config.toml
model = "image classifier"
image_size = 32
kernel_size = 3
mixing = "mixup"
grad_clip = 5.0
final_lr_fraction = 0
Rows from block 2, named by matrix and row number. Each number is 128 + 32 x the weight over its row's rms, rounded and kept within 0 to 255. All counts start at 0. After the name is the row's rms in percent of the matrix's.
# c3: 3x3 conv (model.blocks.2.c3.weight, 64x64x3x3), inputs 32-47, a 3x3 kernel for each
c3.6 101 [121 133 111 126 124 121 132 139 117 129 101  78  78  87  87  89 103  84 144 130 149 148 127 122 134 120 127  95 131 153 161 174 144 132 181  98 132 130 129 122 127 121 139 149 133  89 121  92 139 174 138 127 168 158 100 118 154  85 116 180  49  96 143  94  69  77 123 116 124 142 122 176 165 203 174 146 182 181 164 146 184  62 117 207 107 150 135  92 131 136 136 158 129 114 152 135 176 118 121  94 179 179  95 148 163 111 140 167 134 159 125 103 157 140 121 170 190 153 149 138 121 123  69 113 114  72 137 128 141 154 131 121 132 142 116  82 150 106 141 158 103 124 108  90]
c3.7 107 [132 132 112 100 121 115 123 114 148 133  74  50 184 120 102 164  97 154 109 118  95 124 169 145 184 188 127 108 162 178 131 193 104  65 129  37 161 162 122 146 124  97 121 125 131 156 151  89 110  84  89  97 110 138  54  45  55  84 114 147  98 140 148 161 106  81 152  96 124  83  68  94 113  96 105  66  51  52 120 147  89 154 139  82  86  96  81  56 111 164  74  90 166  81 133 118 102 158 128 126 154 113  97 110 138 162 148 138 178 133 131  98  87  31 100 131 124 153 140 103 151 116 143  78  89  96 155 142 166 111  99  99 126  92  78 109 128 125 146 139 125 123 101 157]
c3.8 098 [109 157 146 161 159 173 156 132 100 122 112 100 123 125  86 141 126  96 120 110 168 138 123 137 130 125 124 137 154 117  57 123 112 112 129 112 193 191 209 146 142 161 135 129 103 123 139 143  51  75  49 120 113  91 171 167 147 153 122 137  99 117 123  71 136 107  79  94 133  81  99 129 136 160 227 135 142 168 127 131 150 158 176 174 130 166 192 151 170 214 170 158 171 146 156 117  95 116 106 176 133 115 147 157 106 171 136 115 101 123 143 101 157 131 151 172 172 141 138 103 142 148  95 105 148 170 108 136 128 114 121 142  95  89  79 143 156 166 192 148  96 151 156 130]
c3.9 099 [147 150  70 163 158  87 151 133 112 129 118 127 114  98 144 138 146 153 176 130  99 187 145 115 166 105 142 133 105 116 128  90 145 178 128 184 135 120 112 155 136 104 171 111  71 139  75 134 144 133 106 136 100 152 164 176 159 152 150 168 113 115 111  88 125 172 142 133 167 142 131 102  44  74 147 110  89 127 168 149 154 117 160 158 123 153 157 103  91  48 127 105 120 123 149 168  98 120 101 155 175 116 163 143  76 208 156 108 135 150 119 159 169 103 159 148  19 162 129 175 120  85 138 110  99 127 166 128  99 197 146 145 179 145 107 132 103  93 104 162 149 132 156 164]
c3.10 100 [108 129 111 134 116  98 128 115 122  90 138 164 104 151 184 147 162 179 145 170 194 167 170 182 155 164 133 144 145 106  68 125 100  99  59 134 134 136 154 173 135 119 170 111  87  81  61 108  94  93  89  84 179 140 133 103 130 152 130  96 120  96  47 115 115 128 125 121 116  89 127 163 122 116 123 166 129 105 153 115  95 124 133 143 129 139 139 104 143 188  90 107 104 176 111 107 167 153 112  96  96 184  36 119 165  57 141 179 148 146 160  62 143 153  14 160 152 134 118 113 131 141 183 158 158 178 164 190 180 126 114  78  91  80  76 140  90 112  93 126 114  94 128 129]
c3.11 097 [ 97  96 136 125  97  99 106 113  85 115  89 100 133 139 121 131 171 159  90  84  98  90 130 158 142 136 145 157 115 146 158 140 156  67  58  79 113 108  85  83  63  23  92 104  57 159 128 150 133 104 152 100  83 132 141 146 112 150 133 150 198 140 110 146 178 177 123 148 181 142 135 154 123 118 127  81  90  65  65 138 107 154 138  93 145 138 128 119 149 168  58 129  95 186 174 167 186 175 128 129 120 147  78 104 116 125 123 112 159 143 140  81 164 119 131 200 171 121 132  97 105 127 116 165 155 144 136 127 118 175 134 121  49  30  34 102  92 139 181 154 168 157 150 133]
c3.12 101 [112 130 142 119 148 132 146 115 126  90 160 233  69 103 186 135 169 139 129 117 118 112 107  54 113 138 177  91  72 173  71  95 149 167 158 105 126 191 167 126  97 106  66  97 108 104  60  81 126 113 112 154 182 187 137 144 145 162 156 147 183 149 120 143  98  87 177 158 165 140 134 162 151  63 108 127 108  98  93 125 143 112 126 111 150 137 141 145 123  89 142  84 128 140  93 101 155 140 167 173  79  84 183  92  57 168  76  79 112 103  94 162 139  84 166 125 109 125 141 120 122 120  70 154 134 121 129 138 157 131 130 132 114 120 120 169 151 126 125 106  90  97 123 121]
c3.13 100 [124 130  80 161 119  45 134 121  80  96 139 124 100 128  70 147 117 181 119 110 143  83 107 129  80  82  91  43  98 107   0  75 110 110 128 151  83  62  96 116  99  78 146 137  89 110 106  87 107 113 107 150 155 122 180 161  87 154 149 130 100 139 131 162 161 123 164 156 126 202 171 117 111  98 118 142 117 108 151 138 142 133 116  75 124 143 116  98 166 131  93 122 119 138 125 113 174 142  80 102  55 109  61  68  36  80  91  52  91  45  37 106  83  22 150 102  94 109 123  87 151 142 132 158 109  82 140 130 139 118 143 129 118 122 131 165 161 125 116 111 142 146 144 150]
c3.14 102 [123 113 102 134 119 135 150 123 142  71 164 129  29 111 102  76  69  48 126 114 122  44  90 148  94  96 101 114 136 141  18  96 126  98 129 110 153 137 158  80  99 113 101  82 131 133  93 136  73  76  83  60 116  89 125 152 150 135 163 147 154 138 136 195 142 108 152 158 112 146 157 117 119 102 131 147 100 103 118 118  93 113 126 116 142 144 134 153 131 128  91  71 136  95 111 124 154 100 102 115 145 140  90 108  92 105  92  75  73  97  53 126  95  97 169 140 108  84 122 125  40  35  63  81  97 114  98 125 169 117 115 135 119 115 122 178 161 186  72 131 129  60  75  69]
c3.15 101 [ 97 112 169 105 149 201 138 165 150  89  92 101 110  76  80  93 106  98 153 118 134 112 129 105  92 146 117  44  92  83 126 137 180 143 149 138 170 142 171 132 104 123 139 137 149 135 160  95 229 200 152 205 248 126 119 125 129  99 138 159 133 142 142 198 162 118 174 137 154 158 130 130 156 175 173 168 146 135 157 170 112 111 130 117 187 115 108 172 120 105 114 123 131 151 135  94 141 113  56 121 139 160 144 164 199 118 156 171 112 158 131 127 137 124 118  96 123  77  57 117 158 123 117 147 184 153  90 129 127 100 147 129  95  78  60 127 131 148  98  87 124 101  55 117]
c3.16 102 [150 142 134 131 134 114 113 129 121 107 128 155 101 111 107 140 141 108 117 136 152 138 141 156 108 160 127  79  79 100 159 164 162 134 145 142 138  76 130  77 100 118  91 133 111 122  87 127 170 180 202  14  55  67 121 140 141  92 105  97 121 142 174 164 130 181 133 125 168  44  66  66 140 186 162  89 123 125 102 100  86  94 109  97  86  92 124 147 134 143 122 156  98  69 118 127  91 104 146 129 106 116 140 170 168 127 136 117  97 114 120 171 151 152 155 134 132  67 111 128  43  93 100  45  84  85 149 142 118 140 153 100 133 102  78 102  58  89  94  94 105 117 113 175]
c3.17 101 [119 123 142 144 127 138 126 141 152  92 110 161 141 153 175 120  81 103  72  66 104 117 157 144 106 141 157  80  88 108  77 125 137 139 100 146 151 148 152 108 111 160 116 137 146  81  60  88  95 101  96 125 156 146 132 124  98  94  96 129  97 100 132  99  87 129 139 148 163 221 177 165 131  67  75 105  96 107 157 133 174 133 125 104  81 107  93 103 149 104 121  67  71 113 124 108 124 102 101  50  97  81 109 103 129 174 154 139  88  94 136  55  57  65 100  95 122 152 114  89 169 172 157 138 157 160 122 127 127  76 100 124  71 112 106 137 112 159  69 118 148 130 152 153]
c3.18 101 [ 88  96  47 129 119  84 107 142 130 117  15  99  95  78 129 165 118  98 131 179 162 157 127 142 133 103  98 134 115 151 145 103 173 180 160 150  77 104 123 139 120  64 151  81  64  67  85 120  86 129 144 176 168 135  97 124 155  85 130 185 113 143 165 163 142 136 155  68 146 120 118 148  78 140 130  47 104 172 162 129 140 139 164 172 182 158 186 146 164 145  97 119  91 143 125 150 178  95  88  86 118 119  96 136 159 111 156 127 145 152 154 145 152 156 159 155 114 139 142  83 106 126 149  87 101 118 148 143 155  98 123 129  94 100  80 121 112 109 143 151 107 147 100 116]
c3.19 105 [153 161 144 138  98 103 137 178 170  76 100  69 118 107 126  61 116 123 102 102 130  74 108 119 144 131 154  58 118  73 142 171 151 105 115 157 126 147 120  82  82  70 138  98 126 118 158  85 177 169 115  75 113  63 200 148 149 137 133 122 103 141 126 116 172 142 146 153 100 130 133  57 130 136 126 121 125 123  71 138 127 125 153 141 150 136  88 167 157 133  89 127 152 121 111 143 125  95 144 162 182 148 179 172 142 147 164 110 119 125 122 154  98  90 134 115 130  76 155 132  60 101 106 118  94 101 108 132 129 104 117 170 134 130 178 109 140  97 162 156 171 187 180 150]
c3.20 099 [145 113 119 119 131 110 151 129  89 121 144 115 132 113  98 115  85  98 122 131 106 146 132 103 147 162 108 180 122 153 122  82 100 137 121 167  83 103 101  96  89 111 108 116 106 167 161 135 137 115 155 126 165 136  63 117 110 150 143 133 110 137 116 141 120 111 168 117 127 149 117 142  94 112 102 106 125 113 142 191 142 162 144 128 151 170 141  48 128 153  76  90 104 181 148  82 135 134  84 138  81  98 112 101  97 152 152 149 173 156 175  34 114 136 154 176 171 132 128 134 123 137 115 150 135 155 146 116 103 102 127 180  49  72 111  90  64  86 107 129 131 149 138 156]
c3.21 099 [105 102  75 149 136 130 142  79 121  75 103  37 138 180 219 171 193 148 126 167 123 122 106 141 117  85 113  95 129 103 174 178 147  86  81  99 132 113 110 125 131 173 130 130 168 133 130 130 115 141 117  94  88 160 211 115  93 132 101 164 110 159 145  85  96 126 115 141 145 144 100 130  97  92  60 121 122  96 152 162 133 144 141 118 169 107  89  85 119 109 129 121 139 103 145 101  86 113  82 120 107 121 137 125 120 152 115 146 173 133 136  86 100  96 119 158 142 132 115  97 137 139 148 146  98 159 138 152 139 111 118  98 158 131  70 100 170 112  59  92  75 103  54 100]
c3.22 100 [ 83 165 192  94 151 187 106 139 145 105 125 120 141 138 161 139 176 140 158 156 146 134 167 125 120 137 116 127 139 116 123 181 112 150 200 171 109  96  89 129 159 205 150 179 171  72 103 105 137 116  79 181 163 146  77  44  62 137  85  82 164 120  94 146  93 114 162 138 139  98  38 120 129 117 114 155 145 149 120 161 172 137 108 166 154 137 110 126 120  95  84  99 118  75 108 133 147 132 141 165 158 130 190 137 125 118 118 114 179 204 121 179 163 103 126 106 105 141 123 135 115 111  99  98  56   9  84 103 122 116  93 121 146 117 145  96 130 117 187 164 172 137 194 185]
c3.23 098 [140 100  57  76  83 113 136 152 134 102 151  73 135 131 112 161  77 186  91 174 206 156 137 125 166 149 153 112 110 129 108 109 155  98 133 135 134 116 131  84 125 131 169  98 128  76  99 103 138 127 136 131 119 114  66 119 153 129 149 165 119  65  67  72  94 123 123 121 130 137 127 100 156 142 126 122 150 140  78  74  64 113 131 112 184 159 106 203 127 120 121 138 142 139 142 217 153 129 182 115 164 184 135 121 157 108 106  99 137 145 141 192 148 136 106  85  57 146 159 133 110 100 143 200 167 166  99 104 109 133 141 158 184 135 145  83  78  77 150 115 132 112  87 121]
c3.24 102 [122 113 104 154 112 110 135 122 166  91  57  96 139 139 161  98 135 122 149 174 157 168 189 177 118 116  92 123 159 154 159 148 122 133 155 160  86  78  73 105 137 129 157 109 139 119 145 139  52  99 120 135 157 145  76  89  96  80  95 141  66  94 127 143 162 100  80 115 103  10  32  61 186 119 123 128 117 103 150 137 120 144 178 144 131 149 117 115 120 149 161 157 178 155 116 116 123  84 113  88 124  91 138  95 136 159 171 166 115 161 161 107 128 150 125 118  88 120 168 106 121 167 214  66  95 193 153 142 172 145  54  36 138  68  74 132 108 164 123 141 112 160 117 122]
c3.25 101 [ 17 113 160 125 166 179 137 156 134  98 106 196  58 145 180  55 116 157 173 120 160 121  89 148 118 115  93 168 106 151 140 122 112 150 156  89 146 110 113 123 112 129 190 146 143  98 102  89 118 127 101 110 127 109 100 151 118 122 171 161 135 184 182 166 160 125 141 140 119 118 133  75  82 117 145  71 124 124  66  87  80 105 106 182 115 110 146 125 125 141  62 137 160 104 136 154 193 119 115 122 141 101 124 184 141 133 133 174  91 177 136  68 128 119 113 104 149 147 156 102 145 158 168 121 109 184 107 156 132 152 151  76 175 161  63  93  89 124  71 123 105 115  94 103]
c3.26 100 [124 152 156 116  90 131 139 135 136 176 108 119 148 117  92 123  98  96 132 140 124 143 179 108 148 157 123  82 115 138 143 121 168 105 144 123 109 157 163  61  96  76 153 135 115 149 133 166 124 111 111 114 129 114 137 189 126  61  80 131 118  53  93 186 123 109 168 117 111 203 108 168 132 152 143 106 134 122  93  84 138 140 113 133 113 164 133 119 110 143 158  67 159 160 112 139 139 130 121 107  82  86 143 111  74 154 102 123 118 189 101 148 137 108  98 105 168 132 185 144 131 160 163 177 146 191  78  82 133 106 143 160 139 144 139 138 166 125 123 118 134 135 141 120]
c3.27 099 [149 110  67 124 111 111 163 172 145 153 107 106 146 128 186 115 156 183 108 132 112 162 117 119 156 133 109 162 137 135 153 119 135 131 158 134 151 130 114 171 125 125 186 177 128  89 126 115  51  58  74 163 152 147 124 113 120 116 124 107 130 119 113 168 164 166 151 145 132 144 179 136  84 143 159  82  80  93 128 104 104 169 125 138 100 101  88 110 102 138 173 150  73 178 156 130 183 156 129  88  44  90  98  84  92 111 148  75 127 130  82 113 171 141 160 170 129  75 103 114 119 101 115 115 132 116 130 117 116 166 132 139 137 138 151 179 140 106 132 140 139 151 133 139]
c3.28 101 [ 74 160 224  85 140 198 108 135 116  99 130 135 107 121 155 144  88 110 184 132 143 151 151 174 107 153 139 112 129  95  89 155 166  95  77 129 159  84 118 213 168 159 136 150 149 143 123 115 121 116 112 117 155 147 112  98  65  78 108 162 136 125 142  84 128 156 123 133 119 131 107  94  90 117 140 109 118 121 110 122 116 136 120 152 166 166 168 154 159 136 127 132 120  92 163 194 100 173 130 146 173 190 117 142 162  97 124 124 150 169 136 112 119 122 141 104 138 172 131 116 160 157 126 115 109 101 149 151 144 129 139  83  53  70  77  68 116  85 132 124 140 136 169 130]
c3.29 099 [167 159  79  79 115 110 151 169 149 124 139 140 118 130 132 100 125 110 110 144 138 127 110 135 162 131 168 120 129  99 179 158 180 117 122 103 142 132 129 119 142 143 155 120 111 169 135 140 148 115 124  70  97 113 168 139  98 184 120 102 108  70  14 156 114 121 169 115  79 175 139 155 133 166 161  74  89  96 115 136 132 127 159 133 125  76  64 119  48  82 111 153 169  60  94 151 111  95  95 127 120 194 125 106 106 180 143 123 180 125 131 134  16  81 137  89  56 145 148 131 154 131  87 136  98 107  88 131 155 117 105 140 178 171 155 188 201 133 246 184 176 121  93  71]
c3.30 103 [163  97  84 191 128  88 169 151 112 134 155  80 130 179 167 102 141  74 128  84 105 109 126 103 145 148 117 100  77 155 144 146  77 168 182  73  23  92 112 146 156 116 128 149  94 199 133  88  64 108 100 119 107 158 101  49  96 136 147 144  88 120  96  98 119 127 128  94 113 123  69 148 133 148  96 129 113 100 163 100 125 171 135  80 164 153  80  71 118  50 146 152 123 153 132  81 165 120  92 115  95 109 167 152 134 151 113 137  76 125 113 181 145 114 138 127 120  85 138 100 129 161 132 131 109 131 119 123 124  96 100 169  76 104 170  63  81  50 143 157  58 226 196 140]
c3.31 096 [ 77 113 113  98 118 142 124 128 138 111 160 154  92 101 128  99  54 130 153 165 127 139 146  93 125 110 113 168 186 147 116 141 125 147 111 112 145 139 164 141 147 138 151 155 168 134 152  95 159 156 145 169 184 178  98 108 130 129 124 152 117 128 102 133 170 114 129 175 178 161 182 204 109  90  58 113 109  79 132 115  75  89  80  85 102  85  87 118 102 130  71  11  52 114 106 104 169 167 149 105 157 110  61 106  87  99  83  92 136 111  82 133  95  55  74  40 103 109  96 101 105 137 117 123 149 137 135 142 145 135 172 194 145 194 189  58  77  95  99 138  76 103 101 131]
c3.32 101 [ 77 160 210 187 119 182 183 162 134 134 169 143 177 135 111 144 155 151 139 115 115 141 128 104 115 133 136 162 125 125 166  86  86  65 118  90 155 103 100  56 123 198 121 107 119 138 121 147 129 123 106 176 162 130 159 132 128 191 132 101 104 102 118 154 141 166 116 135 163 132 135 128 148 140 101  95  91  87 120  98 100 176 140  90 102 102 109  85 105 123 131  96  89 175 162 177 157  88  73 173 162 149 133  84 145  92  80 100 145 133 100  99  84 120  78 114 150 192 138 132 192 182 112 169 151 144 104 100 127 147 131  44  59  83  93 152 109  99  95  85 138 155 109 145]
c3.33 100 [125 114 144 134 132 135 120 144 120 185 150 146 104  93 162  57 151 173 116 166 153 161 120 150 110 113 114 133  77 117 171 142 116 100 142 125 145 140 192 130 127 145 122  76 129 130 114  89 141 138 124 132  92 129 141 104 116 169 148 156 146 158 124  79 158 158 103 149  90 129 137 124 160 186 171 147 169 125 145 166 136 122 143 111 127 120 103 102  57 128 132 158 199 136 122 171 184 143 135 139 123 144 193 136 158 199 146 155 161 149 145 140 104 112  76 108 122  96 118 121 111 170 126  79 154 172 133 116 171  98  75 180 130 114 113 172 162 108 118 133  77 102  72 137]
c3.34 099 [ 61  60 123  95 134 152 167 150 123 150 107 137 110 134  98 119 117 112 174 192 164 147 110 128 140 149 126 138 110 140 114  66 134 125  72 133 136 147 122 142 122  94 126  88 123 153 132 125  89 105  99 100 114 150  69  95 100 114  86 105 110  75  62 121 128 217 151 113 168 176  82 119 125 124 177 117 140 140 101  97 100 145 153 167 138  52 155 137  68  88 124 148 108 148 149 157 153 112 159  77 141 155  80 170 180  36 125 134 140 118 139  89  66 126 104 132  81 121 131 129 140 141 111 156 161 130  98 101 106 114 128 130 115 105 117   0  83 129  58  75 106 143 124 166]
c3.35 099 [121 152 123 121 143  97 101 123 137  67 119 187  58  66 152  83 127 135 169 176 136 146 144  78  99 124  60  23 134 177  33  98 144 110 110  99 191 175 188 130 145 145 137 165 148  83 106 138 134 115 156 141 137 123 155 162 172 146 142 146  88 119 117 163 104 108 202 131 145 142 133 124 160  80  93 126 124 118 139 195 135 125 181 153  82 189 183  27  85 130 146 147 142 101 111 121 150 131 162 119 144 108 144 149  93 184 182 127 132 133 126 125 129  94  88  95 137 118 136 130 103 122 135  95  98  94 124 158 121 153 152  79 152 150 116  56  91  80 150 115 121 178 145 153]
c3.36 101 [145 154 163 148 147 149 132 131 117 145 151 133 128 150 127 108 115 112 157 161 129 152 132 158 138 123 134 144 116  86  92  89  50 105  97  77 152 108 125 127 112 146 121 146 149  97  87  66  61  87  36 103  87  65 138 132 110 147  92 113 141 152 128  80  74  93 134 106 113 159  95  67 126  89  57 134 127  83 140 117  87 128 137 153 143 130 121 137 125 154 148 135 127 124 150 142 101 145 156 109 101 109 115 114 113 169  82 142 202 145  79 175 117  93 140 139 149 162 163 150 145 164 112 123 157 168 122 135 142  95 144 153 125 151 160  68  87 110  62 107 103 117  94 121]
c3.37 105 [130 145 141 116 104 117 130 131 132 120  71 150 101 100 123 130 115 104  61  58  75  42  79  65 106  79  92 124 115 164  46 108 144 110 176 139 111 142 158 158 173 174 165 178 152 114  93 171  97 105 197 131 128 158 124 145 112 152 137 114 116 122 141 120 113 117  98 122 131 165 129 116  44  26  71  84 128 153 151 124 173  96 142 158 112 107 155  76 151 135 166  95  60 153 110  96 122  91 120  90 106  67  99 105 125 116 102  96  70 139 134  94 152 134 141 138 135 116 112 101  96 108 119 136 137 115 167 153 139  97 107  76  78  83 132 101 136 174 154 158 135 134 128  98]
c3.38 101 [137 148 187 163 137 168 178 113  49 134 126 124 131 139 117 157 181 166  88 123 135  88 117 124 106 125 149 109 106 145  68 104 125 148 119 107 165 136 107 123 114 126 108 143 136 109 115 127 124 141 117 128 137 109 130 203 234 151 121 210 147 101 150  84 125 112 110 110 137 112 122  89 140 157 166 105  91  53 120  32  79 139 169 153 190 149 115 137 110  71 109 109 126 123 118 150 162 133 142 181 187 236 118  90 141 135 118  91 137 125 157 155 115 147 121  89 101  76 153 126  68 156 114 115 162 126  96 101  83 118 124  93 113 145 186 142 106  99 160 151 141 148 147 151]
c3.39 096 [116 131 137 134 162 155 108 133 136  73  81 111  90  84 146 174 169 154  77  78  92 164 184 123 155 178 167  93  99 124 145 165 130 122 191 154 111 124 106 111 152 127 111  82 158  86 144 144 210 181 171 194 142 157 151 149  69 184 148 138  92  85 151 136 166 136 204 100 155 199 201 123 161 164 161 138 154  88  52  71  42 170 165 126 176 165 197 187 156 176  65 115 109 130 134 168 124 168 163 138 169 125 175 177 139 171 169 123  92 110  97 130 117 104  74 111  92 110 131 160 139 149 153 194 175 140 119 121 143 142 142 165 146 148 146 106  92 130 121 126 129  98  96 121]
c3.40 098 [163 105 113 142  75  62  82  44  69 110 132 119  92 102 131 104 105 106  72 105 162  61 133 162  52 128 129 102  89 146  84 112 115  88 115 133  75  94 111  33  48 110 105  74 114  73  90 102 134 145 115 145 165 156 168 150 104  92  99  87  89  73  95 108 125  98 125 138 108 161 161  60 120 151 185 166  87 203 162 116 148 158 140 125 141 155 128 135 163 167  76 120 151 109 153 157 185 153 136 105  65 154  64 120 121 112 186  97 166 154 104 153  89 166 135 101 100  88 108 135  92 150 156 138 169 157 124 132 146 107 126 137  67  88 135 114  97 125 111 155 139 131 140 101]
c3.41 099 [106  92  94 129 153  98 157 112 104 115 125 127  90 119  86 135 119 108 104  93 181 112  87 189 114 129  68 132 180 184 143 110 145 112 114 105 153 138 157 135 151 104 148 186 159 111 149 134 125 121 111 144 118 153 138 120  93 157 107  96 154 103  93 132  91 105 136 146 133 184 158 133 105 174 181  99 131 135 166  89  51 186 187 105 201 109 102 160 132 132  77 138 173  77 137 178 104 168 128 113  99 157  88  96 100 129 117  82 146 109 123 195 118  84 125 121 102  91 116 125 139 125 138 118 133 130 132 126  92 107 117  95  98 122 132 111 134 157 137 161 129 154 160 127]
c3.42 100 [ 93  53  53  89  86 108  96 117 114 165 130 176 126 126 102 111 151 137 145 150  79  90 151 155  96 142 157 101 110  90 125 113  74 146 160 147 153 142 136 123 135 164  89 123 132 117 134 139 134 148 142 130 185 161 125 106  98  45  92 120  86  77 119  98 129  76  87 133 106 137 130 105 128 130 117 143 157 130 117 122 167 147 122  49 134 152 170 132 125 172 188 157  66 187 109 147 142 171 177 136 116  86 118 124  97 144 177 148 100  91  94  35 135 156 118 165 167 127 142 167 138 132 114 163 156 124  66  96  55 128 133  76 201 170 156 143 131 137 103 129 157 126 146 123]
c3.43 102 [132 168 142 150 146 142 137  88 103 145 157 111 124 136 180 125 149 156  90 124 129  54 103 133  81 100 134 126 144 132 138 164 196 103 171 168  93  93  75  62 116 107  71 131 165 156 146 163 133 142 156 132 149 194 136 125  81 153 128  78 138 125  63 157 125  82 122 102 110 182 153  42  92 109  86  92 136 147  62 131 138  91 100 159  80 125 146 119 117 106 116  84 152  79 102 159  93  68  99 158 156  60 219 114 104 173 160  96 141 162 166  85 142 163  95  89 120 143 148 140  70 173 127  81 125 147  96 119 143 124 142 144 110 138 159 109 110 109 109 122 167  88 111 161]
c3.44 095 [123 194 175 100 102 168 143 178 141 100 140 170  87 143 144 152 189 151 217 153 112 190 142 137 157 123 143 153 145 125 159 123 118  94 150 141  70 128  80 115 113  57 141 110 110 146 111  78 136 108  91 128 182 114  89  81  70  55 136 129 113  78  71 119 172 116  98 108  76 126 172 204 117  91 116 134 117 101 111 157 102 116  76 152  31 167 147  40  68 118 158 128 113  83  74 120 105 106  98 128 103 132 140 162 144 168 157  82 140 159 148 142 100 186 125 156 140 176 145 143 112 116 148 114 124  99 144 140 156 156 133 116 174 152 163 120 135 106  76 106  44  72 106 103]
c3.45 096 [132 120 194 103 122 180 124  86 146 172 126 132 195 141  75 145 113 145 123 166 153 115 142 166  99 135 157  90  79 100 110  66 104 128 141 159 162 164 112 145 124 104 118 143  99 125 105 105 144 145 110 161 125 103  60  71  86 100 123 113 147 146 125 173 132 154 118 135 160  77 115 134 183  80  58 120 106  58  70  79  46 165 133  98 147 130 114 165 156 104 163 190 134 128 113 146  92  36 118 163 132 150 111 123 155 145  88 129 124 112 154 111 142 137 104 142 134 153 153  87 212  96  76 222 170 124 141 134 108 106 137 120 114 136 123 111 116  88 114  86  70 168 177 176]
c3.46 103 [103 159 151 108 130 112  58  96  87 166 110 119 131 110 139  92  88  41  95  83  82 125 121 109 129 126 115 145 128 105  88  69 124  74  75  74 113  98  53  76  87  38   0  59  57  96 119 104  71  93  82 111 107 119 158 158 152 149 160 172 123 137 157 160 156 165 146 155 116 155 124 118 127 133 137 152  88  71 151 113 120 140 110 116  87 106 150 112 163 172  99 102 120 131 121 133 124 128 126 127 122 119 144 129 103  92 109 113 133  96 126 119 119 135 134 122 122  78 108  95 111  99  84 151 162 105 111  97 125 133  95 128 212 216 196 173 173 184 117 146 164  70  75  53]
c3.47 100 [147 140 127 174 119  70 139 140 137 127  77  91  70 122 140  94 135 126 112  96 125  94 109 109 148 115 151 139 108 121 117 126 158 133 145 150 127 146 160 127 149 177 153 147 107 131  85 122 153 119 146 104 109 144 121 138 107 103 132 106 102 124 148  34 103 105  98  83 101 169 103 120 133 140 139 141 100 166 131 133 157 142 183 117 149 156  63 156 159 132 176  61 143 129  93 168 165 109 121 127 122 141 147 120 138 159 153 125 143 154 125 168 152  66 124 115  61 137 134 189  62  96 179 137  82 104 131  89  96 159  84 122 159 117 159 162 149 170 102  91 189 158 255 196]
c3.48 099 [110 131 163 129 158 145 108 117 126 149 128 128 168 134 137 122  93  97 161 178 171 113 176 172 103 109 137 126 123 148  64  89  91  57  95  93 168 157 169 133 112 119 151 107 123 138  82 123 129 108 109 112 128 104 113 142 129 107 120 156 122 118 104 121 134 112  98 113 123  98 135 114 170 129 105 190 147 114 147 123 113 118 110 145 158 121 161 156 147 116 137 139 137 102 135 173 119 147 138  83  22  70   3  31  79  80 101 145  69  83  28 174 148  98 145 140 187 157 134  63 148 140  83 181 159 126 116 116 105  92  92  87  63 120 126 105 127 200  93 110 119 119 130 125]
c3.49 101 [110 143 134 106 143 141 113 154 144 166 156 191 181 141 175 133  50 166 126 143 170 115 163 130  92 132 127 119 156  87  69 151 139 108 126 115 149 172 133 139 161 170 104 137 132  93 145 148  23  66  93  47  35  89 140 148 166 102 124  97 119 119 130 149 165 140 169 108 116 190 140 170 111  93  64  99 127 135  81  84 151 102  99  43 147  94  80 140 118 156 154 148 137 122 152 146 161 210 146 133 155  96 102 136  68 121  89  44 111 121  80 111 147 142 109 159  77 160 111 156 136 111 172 134  99 194 102 146 135 114 101 113 143 117 101 132 137 107  86 102 110 123  89 135]
c3.50 101 [ 43 143 202  74 156 198 101 113 158 133 150 118 100  90 151 127  93  90 162 170 151 176 166 155 107 146 151 183 162 121 135 131 121 118 142 125 140 143 145 158 146  95 173 128 132 135 164 129 166 155 135 201 170 180 165 140 164 162 138 139 123 117 110 114 116 105 165 136 110 125 139  87 119 148 133 153 106 130 160 141 137 146 159 126 122 138 149 103  86 135 157 154 110 143  89  40 138  79  35 127 102  38 164 126  69 166 126  60 167 140 116  98 133 146 119 134 145 122 122 117 156  99  42 127  98  90 124 136 154 157 193 164 163 174 150  72 106 128 104 132 160  97 133 147]
c3.51 098 [ 66  78 156 125 157 136 160 140 117 137 169 167  74 105  67 121 110  94 144 139 124 127 137 132 121 153 138 114 164 121 105 116  88 125 110  91 114 115 143 154 134  19 120 143 136  99  86 124 131 132 161  76 112 122 153 141 136 127  99  83 145 138 142 149 128 156 134 138 118 148 160 159 100 124 191 139 143 165 104 126 123 160 127 163 150 145  45  82  50  96 105  76 128  96 110 125 112 151 103 148 147 131 187 183 141 131 121 134 108 133 140 133 101  13  89 153 149 130 149 130 120 135 121 167 153 117 134 115 117 153 203 125   0  45   0 126 149 166 127 139 158 126 153 134]
c3.52 100 [135 132 127 169 174 122 173 144 107  74 125 161  96 122 164 116  95 139 198 169 167 165 139 148 136  94 105 102 105 128 100 124 125  97  76  84 122 109 129 151 160 152 132 145 158 158 183 194 138 131 175  86  29  93 125  66 141 131 112 117 128 101 130 121 126 148 120  95 154 127 108 137 139 139 110  96 119  92 155  89 120 147 111 128 118 124 167  93 115 110 115 129  94 142 115 111 103  82 163 137  90 170  40  76 116 103 122 127 133 140 146 146 145 110 133  49 122 105 101 117 128 178 170 132 140 143 147 148 114 166 139 118  77  94 118  74 135  83  48 102  72  91 110 115]
c3.53 105 [122 101  79 129 110 132 185 148 132 131 119 133 160  98 106 142  84 118 168 163 110 142 145  93 136 122  94 147 148 122 185 164 167 126 133 129 112 144 109 160 131 126 173 146 114 156 185 152 171 199 195 125 194  84  87 166 133 114 109 117 127  99  99 133 148 193 133 163 169  81 110 182 108 166 193 108 145 161 183 189 118 125  77  42 134  98  63 177 157 117 124 150  89 143 121  95 149 122 134 119 108 175 122 172 191  71 155 155 122  88 118 151 115 159 157  90   8 132  90 132 130  81 150 110  96 155 180 105 119 151  82 150  94 104 140 120  87 124 136  68  53 160  82  99]
c3.54 098 [165 154 158 159 101  96 176 146 116 160 182 147 148 168 177 112 105  44 113 115 138 109 147 145  99 121 129 169 155 136 145 147 145 160 185 179 142 156 193  94 117 168 120 136 169 114 112  96 153 165 163 155 165 159 118 116 103 117 121 105 123 126 122 115 129 149  68  67 111  77  62  83 147 139 134 154 149 138  95 140 160  85  88 175 158 126  88 176 132 142 140 156 169  96 168 134  60 102  80  70  46 117 120 119 150  95 132 139  57  32  78 104 131 154 150 166 174 163 142 134  53 117 147 107  88 100 138 143 125  72  69  86 108 119  99 167 151 153 165 169 158 103 158 157]